config = dict(
    model='autoregressive pixel model',
    dataset='Sentinel-2 satellite tiles (TerraMesh)',
    train_examples=72500,
    image_size=16,
    grayscale=True,
    horizontal_flip=True,
    levels_per_channel=32,
    vocab_size=33,
    arch='transformer_decoder',
    width=128,
    layers=7,
    norm='layernorm',
    norm_position='pre',
    activation='gelu',
    mlp_ratio=4,
    head_dim=32,
    fused_qkv=True,
    bias='all',
    qk_norm=False,
    parallel_block=False,
    dropout=0.1,
    inner_norm=False,
    drop_path=0.05,
    positions='learned',
    tie_embeddings=True,
    init='trunc_normal_002',
    residual_init='none',
    optimizer='soap',
    beta2=0.999,
    lr=0.0024,
    beta1=0.95,
    shampoo_beta=0.95,
    eps=1e-08,
    precondition_frequency=20,
    max_precond_dim=512,
    one_sided=False,
    adamw_lr_other_params=0.0027,
    steps=11400,
    batch_size=384,
    epochs=60.4,
    lr_schedule='cosine',
    final_lr_fraction=0.1,
    warmup_steps=220,
    weight_decay=0.07,
    adamw_weight_decay_other_params=0.01,
)
Rows from block 2 of a small autoregressive pixel model, named by matrix and row number. Rows with one number belong to one neuron. Each number is 128 + 32 x the weight over its row's rms, rounded and kept within 0 to 255. All counts start at 0. Numbers have three digits each.
After each neuron's rows are labels from the 100 images, of 14848, where the neuron reaches its highest value: "top examples" is what is common among them. Only what is clearly more common there than usual is listed. The data: Sentinel-2 satellite tiles (TerraMesh). In brackets: how many of the 100, against the usual share in percent.
# fc1: MLP up (model.blocks.2.mlp.fc1.weight, 512x128), inputs 0-63
# fc2: MLP down (model.blocks.2.mlp.fc2.weight, 128x512, transposed), outputs 0-63

fc1.243:082106117093097153085142151142197084125167138170105119099065123119123113130151126126134121156130099134047152115134132069098107132124111205097090083129143089136131122084129130124094166121175133
fc2.243:181152121114133125155118093124111164124107094154096104046146116107155076132122121150112062096090104157126137136153115105074114113084100109121134117133073076137127176166127086150090145192148144
top examples: clouds (37 vs 15.4)

fc1.332:156120150114182085129114062127069113083180109179147135132142111129173197103135121173149083142081181112091182128102098138148071147101149150084121110164134121118145146124122129178130124111139119
fc2.332:142170155105183096135101128141186135130121088076118086101146074133114109091137148196081093121116104100086145127156131164091125049103073099103137111136133090128116193086111138081100110158151148
top examples: clouds (60 vs 15.4); main land cover: trees (43 vs 19.5)

fc1.256:160157145048138119112122156083089107113085123141140156114078092132140117110085128141128159100156048133108142049126134062121127105115111121119145067169114107123129159132100219030192201099117133
fc2.256:142113152054108103132145102161159212110118130097124125140128131158106118112132150193129149125204131104147073153168137146123072120093127116145136119130177122161130149119106071144060077143072106
top examples: snow or ice (50 vs 20.6); main land cover: snow or ice (42 vs 14.6)

fc1.216:150107146106103092125118132128134097117129055138101133128105139087088092107096065097163175155171101101141128102146190145122149100163121121112108117167153152107149176124089167149102216121137127
fc2.216:092139116151116134125088150042153111113155148124113139183115100199176172099149178115133166168148166139109120131132115134143103142090114119169156097098146157110112142151127110087161119120133140
top examples: snow or ice (59 vs 20.6); main land cover: snow or ice (49 vs 14.6)

fc1.220:133114148126072081059139118112118167085131103103125128130128120174190064113127114117098079096136156098160147156096183090127100125148106143150130154090042076130116088150080173128127089142132143
fc2.220:119098147135165132169146096142066109111087159149122113128167131108093233155106135110123169163147108168053132136108148166122085087166067111148087126121143190088127152115136110155134101101117099
top examples: clouds (50 vs 15.4)

fc1.14:122144114109132114082074105134127129142111134163161160073074117208097165108140137082089139136113127135064067164155088103123088059080101131130148069102097107092104169144123131079112175122074116
fc2.14:124137182142110079170170124101183141157099130129116092128123134146181144150137102148099140125090128148162160129088158215144125160145104143102116150067032073145103122102058219150177126187112160
top examples: clouds (47 vs 15.4)

fc1.195:136137105138170115154163109139046151124151155134132150129094091120131218135180122145136142152110069102108153119110152222100118124134068116123160130107148110043102192141129148125099116168116126
fc2.195:137180173080093118098161070156143122162127157181116149111129137165084069113130123091144150113058122114145073162185139157164123090156131119129074153111142104160139053139117152166119114115107103
top examples: clouds (44 vs 15.4)

fc1.472:051138091149146102139155117111191107209102108149167130078126150135125164180105116125148143105109142158159191064173117119108138208131107138146123155093165150081057105061101098093165080121165113
fc2.472:189138127089124143106128178159101130092169166144078147180116174099095179104195172086127106139116106105100097131116167090129067106092102125104105098151136135117125118122116118094076087134114144
top examples: snow or ice (52 vs 20.6); main land cover: snow or ice (46 vs 14.6)

fc1.235:134047115098103107110140069089140097097108086147131132132101153127122143096071133110169153114132191074123143137090171073115136120124120134126100106182102037088104145107141127119144102092107128
fc2.235:141192098113122123095176166141112112116101224158152158143119085111138121123155123081129138135152087107154114090066035186115110166096089154080093102119142179102187111128082155199136136147163145
top examples: snow or ice (54 vs 20.6); main land cover: snow or ice (40 vs 14.6)

fc1.277:160138108087073137097109127092112081126081111232102128123151112065134150156090060119065160139126159152106105134097124138139151118141174125150168055115174168113109114091122088102102139104068123
fc2.277:110185124114198149136132083074178076154137061157120121150087086106157107150081121099150161148108115095122151059113168114154103081123132093167081140080113124135119149095143178120090114163142107
top examples: clouds (63 vs 15.4)

fc1.9:076110148066172127128088145163105127090088143148103135206093038142106125076110109095121148157109103084091072142147115158094132127140109136084085086091090113117128086130088072106110136102099116
fc2.9:132216169120180113123158115082112147141131145108129098091148137120158127088105144158117113067118155096176087138090064178069122176132030106107148125104091154101109080131136092140130102168176133
top examples: clouds (75 vs 15.4); main land cover: trees (55 vs 19.5)

fc1.380:109115110122096086133139098111124128113117105105183118160126081154128133137141102147090102118114077074079125099127111084149097120136083109128101051137128109123116164171105108100131124143117114
fc2.380:131164138094159166123122092117061112147111086139067151122118124162144136126180098161149106124106085126130135158118163130087128185122186112180164149165111154131040052154118099151120162133104150
top examples: snow or ice (84 vs 20.6); main land cover: snow or ice (79 vs 14.6)

fc1.452:091081093113103134168134166129179057158122145081095131139067151136093120136117067117148131158102151104124095122104115094144129148097108117139115067071093131117083046119118155148153196100109126
fc2.452:156116114132151101046112074115070145086099107189183140067170101153090125136104155161157126131119146074133166105130130162091124045127133145074146147152129121167119149116131155111104088163166133
top examples: clouds (40 vs 15.4)

fc1.70:183102163120130079049106045132077138085105065160123104140093085164085106116101110103095094144126071106068144125112169163121128054075103136161116150128150092119174148138084141067134127051096093
fc2.70:151094128121157127036087116122139099187127135160143148113180064131186104114096125125133080085146168139139111126135098127171102187200190097099099116135096188130120174134104125101081097178185119
top examples: clouds (37 vs 15.4)

fc1.453:154159139128108123116211142143195155046123144186162143109146103179140113122110107101128107103119173112186137158101169103148127142203145180141194084138125160154139145131180108155140115145142108
fc2.453:112141133127140096144126141124125144079153099174052114116156097120172132169171176182100133155068143142127117093131168098121137146101125192196162089154130086067129136185111086199131084129121177
top examples: snow or ice (75 vs 20.6); main land cover: snow or ice (56 vs 14.6)

fc1.134:133116109068149114097106089132145104140164116111137103160118141109102077096133157100083109082079098070103146085136105109148093098154110142146096125122123112083058028110136144139137096116105084
fc2.134:116159107118092173165135161087114120126068114192176211116102141095124110130135164090149117173190191120099146124144102141099123140146110138122127071108123143149124171114106130164135094126155163
top examples: snow or ice (58 vs 20.6); main land cover: snow or ice (47 vs 14.6)

fc1.112:152139099146166081115126067132124133175183103146102135095122153028161158091070060129163122151130115126154124148121106113036140113104121128109179136094084150109172148078187127120134107077140101
fc2.112:075135085120105158182085141059186089097111114133149135168115119154105098169138140190090160139114150133124138109105142127145133112152142137122068086066129096082129120114142187183172134163184115
top examples: clouds (50 vs 15.4)

fc1.273:125126097120090048128163140163102094102110099147106122159096089141098075147122184130060124192157087093118154113114120113127160124089103128091129068179117136138153101109121107070062099168088090
fc2.273:112152122133080173142063105102115127028204192135116126060098107126135156125126109100147135134144175090085142152169133084102106115130119126161119165137124125108139098115149183133161139093177144
top examples: snow or ice (50 vs 20.6); main land cover: snow or ice (42 vs 14.6)

fc1.413:116119080063111117063063088099127126141166074161106171163066100130143139128080142091152093155115192152112095108155148124150083072092091088117105093067160101117089135098101134103113134070172128
fc2.413:128158086062121100132153167095156066143095099114157183169131127140177173102120162133130143136131135066106121145174156108171176168077127067118083106074095118103140100121136121124142116112166100
top examples: clouds (95 vs 15.4); trees (89 vs 58.5); main land cover: trees (43 vs 19.5)

fc1.493:097168143135162058137121211177120176139142156091071092121140157155106135133147143102097151071099090132135177118124116105141111073106065027166095096102172115131108130111116185065123132098079125
fc2.493:131067119095126203155031096066128093082121100122176071158122103119172157164086072142145081137139149146095120132083109111087135154153205126078124116162133118157086145117114143148104102187101109
top examples: snow or ice (43 vs 20.6); main land cover: snow or ice (37 vs 14.6)

fc1.100:153128143146159127103143125117107153195101095207155193162079128152136126151120060131122161119099141125152042126157148146117163114159115127184124122146130158148083120194119128132109149137161110
fc2.100:159142143133122133164081153126126108085165155114113134084111070132097159094134112093131134114131116067113094129158166140110112129154183126143146078057046074128107133058123136069133146065108144
top examples: clouds (40 vs 15.4)

fc1.66:122151111152135109092136150148160137138183198128136147166103162130162152082156076187118083146085083150121122148131145122159154095127166088099092136152111110094161121137136129180215100093187186
fc2.66:110146152155162201119143118150125101146174121150106170106103111146112095118169143140164166171147131089064091152131129141072112148123065123117144109087150135082086130162149125050131159194131125
top examples: clouds (37 vs 15.4)

fc1.502:085155197151069127132145166177122136154163133150064129112084093141124126137125129143136149101152111194111085074116141127134113136060128080189140126082107123099108145129105118071146188122105096
fc2.502:089111137174160130104117141117142104139088106045159163138109162085145094077086110160153141087143167139107117073139181143126080161128071094151177136117149122155135177154160138095139115144171093
top examples: clouds (39 vs 15.4)

fc1.44:152107105112060083131082169138082155158101170106093107157137150161095099099122062066114045094067169129157134091148137118129126145089053113134173134070058134118126101127169145143137091094138125
fc2.44:139105123146146102153088121148092121082096153199159139146147131164104135131071128117106155146155110133169136130088089130132184115101072082144066093161137070103119174138129132154191134129101102
top examples: clouds (49 vs 15.4)

fc1.314:113151101137186119150087096171132134082188147125108134171110073110204169133077143150109132131122135117129061160061196092140190113130125185124127180115106147164189146094065060124150105118086123
fc2.314:163113120133150170086109107130093108139100168169122100071132149134084087162120119062136099132127122166136095151187138127127102145159119110191130088103104116054074163071136140092111166135132081
top examples: clouds (34 vs 15.4)

fc1.352:087143164105143153148138140142083125120118104148138139109083070068198132127137050140101121087113179115132081173135113153149122135095083178092130115130115155078182160109117161106157114133156111
fc2.352:164102110124102107129136109108145136095118115127091122057209174122089077102128126161111116137157199132047155087108089125156110167210172115087093150098128052144147146097153117153152167127104156
top examples: clouds (40 vs 15.4)

fc1.473:108108045133144134094079116109080076103080170122124112142089149090133151086161041158133080115149107110092106096096070183158124125114114101126175095144155130103127110107161080139114158060135070
fc2.473:130110172082127138103129090115142141149139115089113184152105084120106153154081135055098169108128091093115065132179122079055114142147189105151059130064102133131082102143102140123155141211129102
top examples: clouds (39 vs 15.4)

fc1.145:157119115158128098149183140127123126144162109149063189169158107180119102156129134090182125104193092137124121102153154099139187136099132083117096104149155137125173197113087141110143164133160131
fc2.145:167121148071084161168168124082120147060138156128138179161133154097054117138143131105121170160131116144118141146127115152130072138152117095148234115097139136166124125093137120122119105136165134
top examples: snow or ice (58 vs 20.6); main land cover: snow or ice (52 vs 14.6)

fc1.130:102130131168117126109144151069126117151103143125131030129137106130071112071114113173092079103052116105148151091113113092179113142080081082164171124069116096093104157119120126089051098081102112
fc2.130:170164115160182114095133052136133145126141132148174210088120128037170154158136105105160140153126145107093109129140128143118182087127156099142078123109119153108097107128088120180169097113152123
top examples: clouds (48 vs 15.4); snow or ice (42 vs 20.6)

fc1.345:095118149046146140107194128071131125080119122141111168117130082124131136119089093127115102115103116132083127116059065154094108124155137148150129070112170097135128087136117125104117072059122112
fc2.345:085161125174154143157126162176151163125110155142176053088141154148119150092034153117137114154190092146128122134130168086156140109132085098111106122106113169108120169147151104087081167143135102
top examples: snow or ice (56 vs 20.6); main land cover: snow or ice (50 vs 14.6)

fc1.72:143123109178042072048130108144080118153089140189105098186110142165131155111138100083135183122094150072103111115058150156156118170120113120179135107143158101132106140096100130072114138122072100
fc2.72:104126146095174195174142099125119157108150030108054088149150105123119118137108235142141091138155105179159111159114125131141139137135118101076106137114090186106142140137109127156110124119164120
top examples: clouds (42 vs 15.4)

fc1.196:112068131094150137131172122068103145166155121154139159143103136141095119121146107112174099149110094027135101087135159149067112075096120145086179080115154133115183117125098090154161119107116143
fc2.196:105178132113144076112133112139175129159156128084157137131157157125138150151083166127170130123165114119143139148185112101156139173160117113162140078096105086142158129089141130097109138138099096
top examples: snow or ice (44 vs 20.6); main land cover: snow or ice (40 vs 14.6)

fc1.395:135125124091074132113117170140110118159134149147152153071116153123095126143109071127087128143140119087156105121105150163158072109057055103111102108070125094063203067116177122130119078157129151
fc2.395:107107145163192085097116136164159164183158100109105076148166110156191102175135113112158128139155074094228077112133174095127108138195146092186114148149147190170127170105121139109114165083156147
top examples: snow or ice (90 vs 20.6); main land cover: snow or ice (77 vs 14.6)

fc1.189:073151127074123134086105084065093111132107121160133076113133124135120133115100135064129115151142068090129116093110138134081152108149132134104129059152152093095103114123149140129094135100114117
fc2.189:148140088138143115168101114179149167099145185067151166101135197153126080127135197164090098135107049103135119089135162160096119095125118092144124150111100108172134099154097067138163110118095162
top examples: clouds (41 vs 15.4)