python train.py --levels_per_channel=32 --vocab_size=33 --norm_position="pre" --head_dim=32 --bias="all" --drop_path=0.05 --tie_embeddings=true --init="trunc_normal_002" --residual_init="none" --max_precond_dim=512 --batch_size=384 --epochs=60.4 --warmup_steps=220 --weight_decay=0.07
Rows from block 4 of a small autoregressive pixel model, named by matrix and row number. Rows with one number belong to one neuron. Each number is 500 + 40 x the weight over its row's rms, rounded and kept within 0 to 999. All counts start at 0. Numbers have three digits each.
After each neuron's rows are labels from the 100 images, of 14848, where the neuron reaches its highest value: "top examples" is what is common among them. Only what is clearly more common there than usual is listed. The data: Sentinel-2 satellite tiles (TerraMesh).
# fc1: MLP up (model.blocks.4.mlp.fc1.weight, 512x128), inputs 64-127
# fc2: MLP down (model.blocks.4.mlp.fc2.weight, 128x512, transposed), outputs 64-127

fc1.342:518480526552498508489496469527472525513493489458465537584492556555587508502468483518527509484502550479446545458446496522540468502471515454537460462505472525516525647445516513448535476549492508
fc2.342:508591460457521527478587507468506470511427511552551499462513456454476503448500514483512490508485488561497427552510453508472475411447414547489577520551460481469520460418509504481484507494472459
top examples: main land cover: water

fc1.130:440469534457554570521554424503502562441472469491504500575432452469440461526537486433518547443448456482479541555501524547476555497567489525486453446451518516495442498491517490507476418487533508
fc2.130:541515517526502530406537479567496512583532516454441514450533473495513522561519522558517498565606549507499552468583528477484405482465521554501473512524464510564467452447508454559482475474492527
top examples: water; main land cover: water; flooded vegetation

fc1.499:498552460547515513522470467503431494538480543503502535545512536460440504413502534430540454523551470527503499543507523561414528525463445471482457522436498493457487490540564509543512532454518486
fc2.499:473548539506528478552465523431529455533519524481430434456481544519523387544545522510466524477500464502443446522495490522509541444445490391448488499570447504503522607532455508473485506534511564
top examples: snow or ice; main land cover: snow or ice

fc1.377:444478564526545480531469454559458564445442528515471563472504558529443477533500503546502479548485432509578645462503512525428510484502431534523461545516481505498470540438512485548466563544512521
fc2.377:488557428477438546456443495485515447504547516559508515467531506467495584430448490489478576490482463535488540472527530560500461508506522469524529464506523499542507523575460468506514539534504556
top examples: trees

fc1.27:483548557419490514461482507542533589471508470478540543539529593454497561451515549504458510545483531511484509565505506476528442545510497471487506456495487534474583463436568561404588521535554406
fc2.27:533545485505461502478431505461458570501527517491516509502532556532482531443534491529546488419452497541594488449517478482476492469511563414508485492468481525482441442459584529484482502500537521
top examples: water; main land cover: water

fc1.30:557517501511499438519453507398498385491478564492499485450519575459487541441513461511487532498483574561499478408476511482455561508532522497464577502447526529552441520455480501512456532504550482
fc2.30:418457543465524507497472544550473519452528496473518440494523511523516435492522507551512491514523412438531465524441439443481476492472524511493453523481515465566519493469495468510540508470442505
top examples: snow or ice; main land cover: snow or ice

fc1.246:533509548466495567509524453485478598556610565494537531534509526481513481532562570529544505436569540469526494484486480435580534434549597519484511494547454506526474498460499451480455519478520543
fc2.246:527466490421509508493478515511515492496576485471485530526482439546485518491508531504427517440542484517493501476532491459470495467474428522491475490486520550440462493413547542526485469542533564
top examples: clouds; main land cover: trees

fc1.381:471558592542587462478515518571498478536530474511481533499527478532465482463509535479546548600509523511512497478471474455535466595544501499494523459521486538471511641502592447479450522489488553
fc2.381:493504518447498620516515489505500512495453502513492431470509553429482497527466514466541514446513490516461452500437565558568522499485499528505550523560527509437527459431485516529530457489498544
top examples: flooded vegetation

fc1.147:541513500476510534497454553425447455476543507511537549537461497466489497429530449525493464456564581480508476504524493397501564425566481459509529552507530440463509472506470515467513524517501496
fc2.147:500472542545513550451525534480501591512428556481555477531542506439542499496465498469457458507392492421427490483468512483451472495397509477509482456518554518478477543411482499472391506518445468
top examples: trees; built area; main land cover: trees

fc1.383:545526516516565569553450515554496502480546583508567553547534405503534500451515470517509517516437506533471506522533538458563498516523528503448514488547523490520476533558536464508451479536529441
fc2.383:471513503525485423494437527533458501569481513568548458518490505512471521490484528524522499494486477437516444377490453470540406561535508523607470470545520476524534521480517551490564475535513436
top examples: crops; main land cover: crops

fc1.190:498498486493568503541485556590504553500395507452507580476436498480488454484470473536506564514521505501555562480500469503485564515596501514524418496558478523511502540500484512544507552596549512
fc2.190:524478547480496521546485548488519454535565461459489492507459448498473521493520542460543482480521551518543464605410550494475414563489568494507540455411410486472527593521515444525496529513572523
top examples: flooded vegetation

fc1.441:540535506475484472485511471419548574547486491443541559434525498468454431500466491463448567528516483520550502532556412469515532483421427500530493459514461495440447483504509473538541498488491444
fc2.441:517562536543544467501538545579454557443471470511491468445476494490534543523429478485480486503568486464480501414500578499470487501535578459553524442444454450438520496529565497499460521450521398
top examples: main land cover: rangeland

fc1.238:500471513475495494536498498566548489566561489500466576493580479508485543596404513526483505524447514468446524555503514556524464541490425464454536514441532455526479504569468557522490463463519445
fc2.238:531542510484511447467453497453550472471487520486546496402504541543472537448473472573549503515495519449481502445480488507486522436504490497525480464513474504463498446567567501439524527410504504
top examples: main land cover: crops

fc1.402:478498480468511438498538524539504573468565519480521465496515444532550521486536538554459533484484517485462529450471527532542478517581504422547454411481527458499486566469462536459567497508505560
fc2.402:531532526533507502458485511521529467404472546548438508451436509503564432503502479451483457460492456461517478482499523438448442495479562536524496523508474486519473490489529462523492435501565558
top examples: water; flooded vegetation

fc1.445:512485530516499521445479589551491558483490540474491442546421565509540509529510527452482551479473495484475525471512519529529464475537510526501542500561532447466534536514521487449566476458546513
fc2.445:461424507510498473545513494504544466537530413507497516559578428535526449473478530476522527467528493528437464493509492510507512477543472517455465519482432470540495462513510482484503459465431461
top examples: clouds

fc1.314:494514569548482470479517503476538525526489463614508507523538501520549532428510522552496471537480570549530552484528579569438541505512516487514496498489521501565482499459474555503490455496535523
fc2.314:593454523533512449395528542530500519564449426506466490468467467473463510518470410481480508455457539504483512422443473475597602536595474442497509471534511468524456533496522501526488510454528535
top examples: water; main land cover: water

fc1.284:532460512592551598540473521421484508471520556527573464418482523526548552493526472511554519417530502528572464591483509577460506495457510459552573563512508543455562494458475505464475492525429527
fc2.284:570573504452514448531540543473558526496480502504489523476572504493473457505482503483508496566529548535409431507487525438494457547529442529475510425561577485530510495565529512448468499467529424
top examples: trees; built area

fc1.41:447481465497548451576481493529529489515468445487518504526526570532515520553461601546481518453517539535519548550537469494517462520527528453573444512478491506562459520525453591434546560496510531
fc2.41:508538513519450508505505541503458460466551550484530470435462380427534562473498445449556472485521431549458507532522593524556566434455576496491560467451466447495508508515477492530571496535515494
top examples: bare ground

fc1.166:457452457556519529557461578557494431539553476508556477503496526497509440457520538493517463483487464476513538463580491497560537501575494467442580585488555476496563502522474530458486526499525506
fc2.166:543453502498520525492506493552519538500447531503476566592513496475520496525473514488532516503497559481582480429555503436473427520522490459589505459456464540479458470482404475490604426549506522
top examples: crops; main land cover: crops

fc1.77:470497574495435481627541528480557523509484491440520548458551468513533535472447567566526476500474445546452531512524424505492471475478434506536562444534487530485495529513587575455475487558429525
fc2.77:527527500440535522484556542524535482440463517504512421467478515537493426488568454500502474472450579491490514517488484461507485485476471518446483517461454477561559555440549498455544572482516518
top examples: snow or ice; main land cover: snow or ice

fc1.245:529440548564530541520483482419463567470529486450490436462494482445461513530465492602537522504516525535453484408476449461522490465574505516509574489422555407531531496460539461531487542514528489
fc2.245:505555494521548576445484478509535478473429480501510550577466513484481515480448521421527522475522432482492502519491496512509420494510524481573487506494574484558527461501541567513508567464554534
top examples: main land cover: rangeland

fc1.132:480417558499491550443491493524513482473518551479508518514442443475468507544526532495517487462510538511537456524520496498489482502450536525445486538436533535441484504457474470533517546521539490
fc2.132:485470434549508489449565503516431504420478456473512526516573496562530555474487472510414480485524489466492614525486509515584480516458460456461503420458540494479563428540534515486540440537562443
top examples: clouds; main land cover: trees

fc1.278:517555502468464424539495500456468449488495480476620523582516573541504511527480514488509487501496451499524517467519583503509516423553531567416494561517463516545500503493513509473568533517477499
fc2.278:539520498538548505544496450540568508524542531532445573444533480521543443524533451526490417493437482551508550507481464529530497591454445461591507495477522491494543455472491468594462475510523551
top examples: snow or ice; main land cover: snow or ice

fc1.362:498460474498464549541504502516547396438447423508483513560462522548456612540452516438509566514441469473467495561510563484492539483496516417423448505508554494506516581503487525493561492521578502
fc2.362:474498531469440505465483417499430538477501467546525461480489493506533494439569539471620450518544524475500639539428490474479528544525457550466548531515490485504477463509494538568484531504428517
top examples: main land cover: crops

fc1.215:544495536481436465484520531496484498455534556593572490386508539472496466508527456469527525507459464568459424496540479499482430515504443481491450485391499528444491497447476461491535519500523610
fc2.215:465461465527557546481491479466524394497509509544471510513465516456545520572536478568481508505497497539456564504514538437466531402523553541487516535551567582465522599473441488473474471530484473
top examples: water; main land cover: water

fc1.414:451459560480497456502531518529542472567537528500478520580518515523541561527485513504507431483513421521447539505547475496538541521523529478484429509467570514465471501523484549503519460583588499
fc2.414:555481463488549535540522508473530513470561491429541506429482532448439540458462501463464488520504544472526475553488468519561498518512346502435496502477470548533568495554557447529509456539471488
top examples: crops; main land cover: crops

fc1.387:541476510526549577512461485510530547441492504475485543541487512472453478475424486500600421471471520423462510497528432437447445500599464428517519541478479509530570516477534498527506567521543551
fc2.387:517504454490476545481542472540532557426527468525541473516528479490504535468509524496461469529495544554499502431473512520563509526557509499463533511449495354437446542540485473464464517481507563
top examples: trees; main land cover: trees

fc1.261:563439534458548519509460618503523487431529499470521502465479533514492436503506508553463533517516520484528545452499501439537473433532525471504534477507560503559494520527449540541527447512466494
fc2.261:480530462463446439545522489480459561538552541517528522461548524480470506482507549523520496522514485554456447520456522413510508502421442498506515542528475509471521595455518494460527426530517452
top examples: main land cover: crops

fc1.124:516516510451531550403468409494548482485540535508433523464429515496533521530531499474492518517530439447525557539365517512518465503526432537472548524477505525479441524517487525508451489559487539
fc2.124:477513462490493490499514434520461449483482498525482455497493534545550587494421459477479554528586511571541493531453484527501466480544534479518500500597520457496506505509517472493542495497486475
top examples: clouds

fc1.49:549454501517554447523543438552543515467509558506555539511492561473543538488570476453456492512430485526491532494549474577462502548491609509514505494516443585507484591503528465526529440512536531
fc2.49:516503480539413526534539439510583579538445463485519470519606475530501528500474467482477514482502441506537528513509548503552507417454507525485532494514464440463535553446451548477505559464465481
top examples: main land cover: crops

fc1.341:541506513541459488496540483435484575457484547523525547496563526527519509495523560463450491446454441501431437486522467462515470543480438432525538563512511530534504512520463542495533501465474484
fc2.341:478434511540572465493467479515493476489503533558424400493409533472494495480508444546517525558456520522524492507508572490541513442557488516498444484535493478588509489484512505504484401516576519
top examples: main land cover: water

fc1.35:510512487477527486536531549484557569450454523511587461445529545537495448441438459511489540467480500501461579498547490489540472538550517511462573497523437566531472464427556456492486447460539495
fc2.35:535556496546452505459512468477445516471487497529487512533491486400429500481503484437468494509458458476500489461451515511581465524482522464469552458518547508487457475513446562559442549426473471
top examples: main land cover: crops

fc1.338:534495485506554461476518444477549498549510439499539514503533485492517468457562470505480453548512511554467525453488543515593558553611503501500547411512451531437498512468493450491475570436537471
fc2.338:543423416516537547487542473496404517561494480527509542495537548469500483547460513545508551394476470559493444484511499442469403547487495452561527523540420472446513491514491517478550494497503523
top examples: water; clouds; flooded vegetation

fc1.502:482512461477420498457424544505656517442453535451477449547458495495487503527489520483513485461491475544525539492545524517582534507469510470518539505524508529473594498518526501498496504520471490
fc2.502:446582500489539481542556469513589515469512504601546507524482489555490514509495563460554512494538515480474514543428503505493470541486519463528456481410488450544486460529522520439538525531535477
top examples: clouds

fc1.5:531488548510517491523492503455481476552470526501516549493483543531443515405475476474536453544575508454487533533508510416493543453507536499532520525491527458448504470461517563450433407518547393
fc2.5:520563494468493535451486415508502487514539530432539504419500517442484489496523491529442437436480478552415560438530610519560475478519512491548438540568568518509536546514525466500472509526474457
top examples: snow or ice; clouds

fc1.497:521562477549555469545528494520547464574556539560482501488464570542484467502476527510522478498498546448460586479612555492545451502519537481586566570459498482496512473508532516514487445532454508
fc2.497:503497538458478419461498545505569559469528514510463562497517487525487551486471525507484520568535478580516379514447524500425534503493521531502537448524499419507484545445554507507438469479543535
top examples: main land cover: crops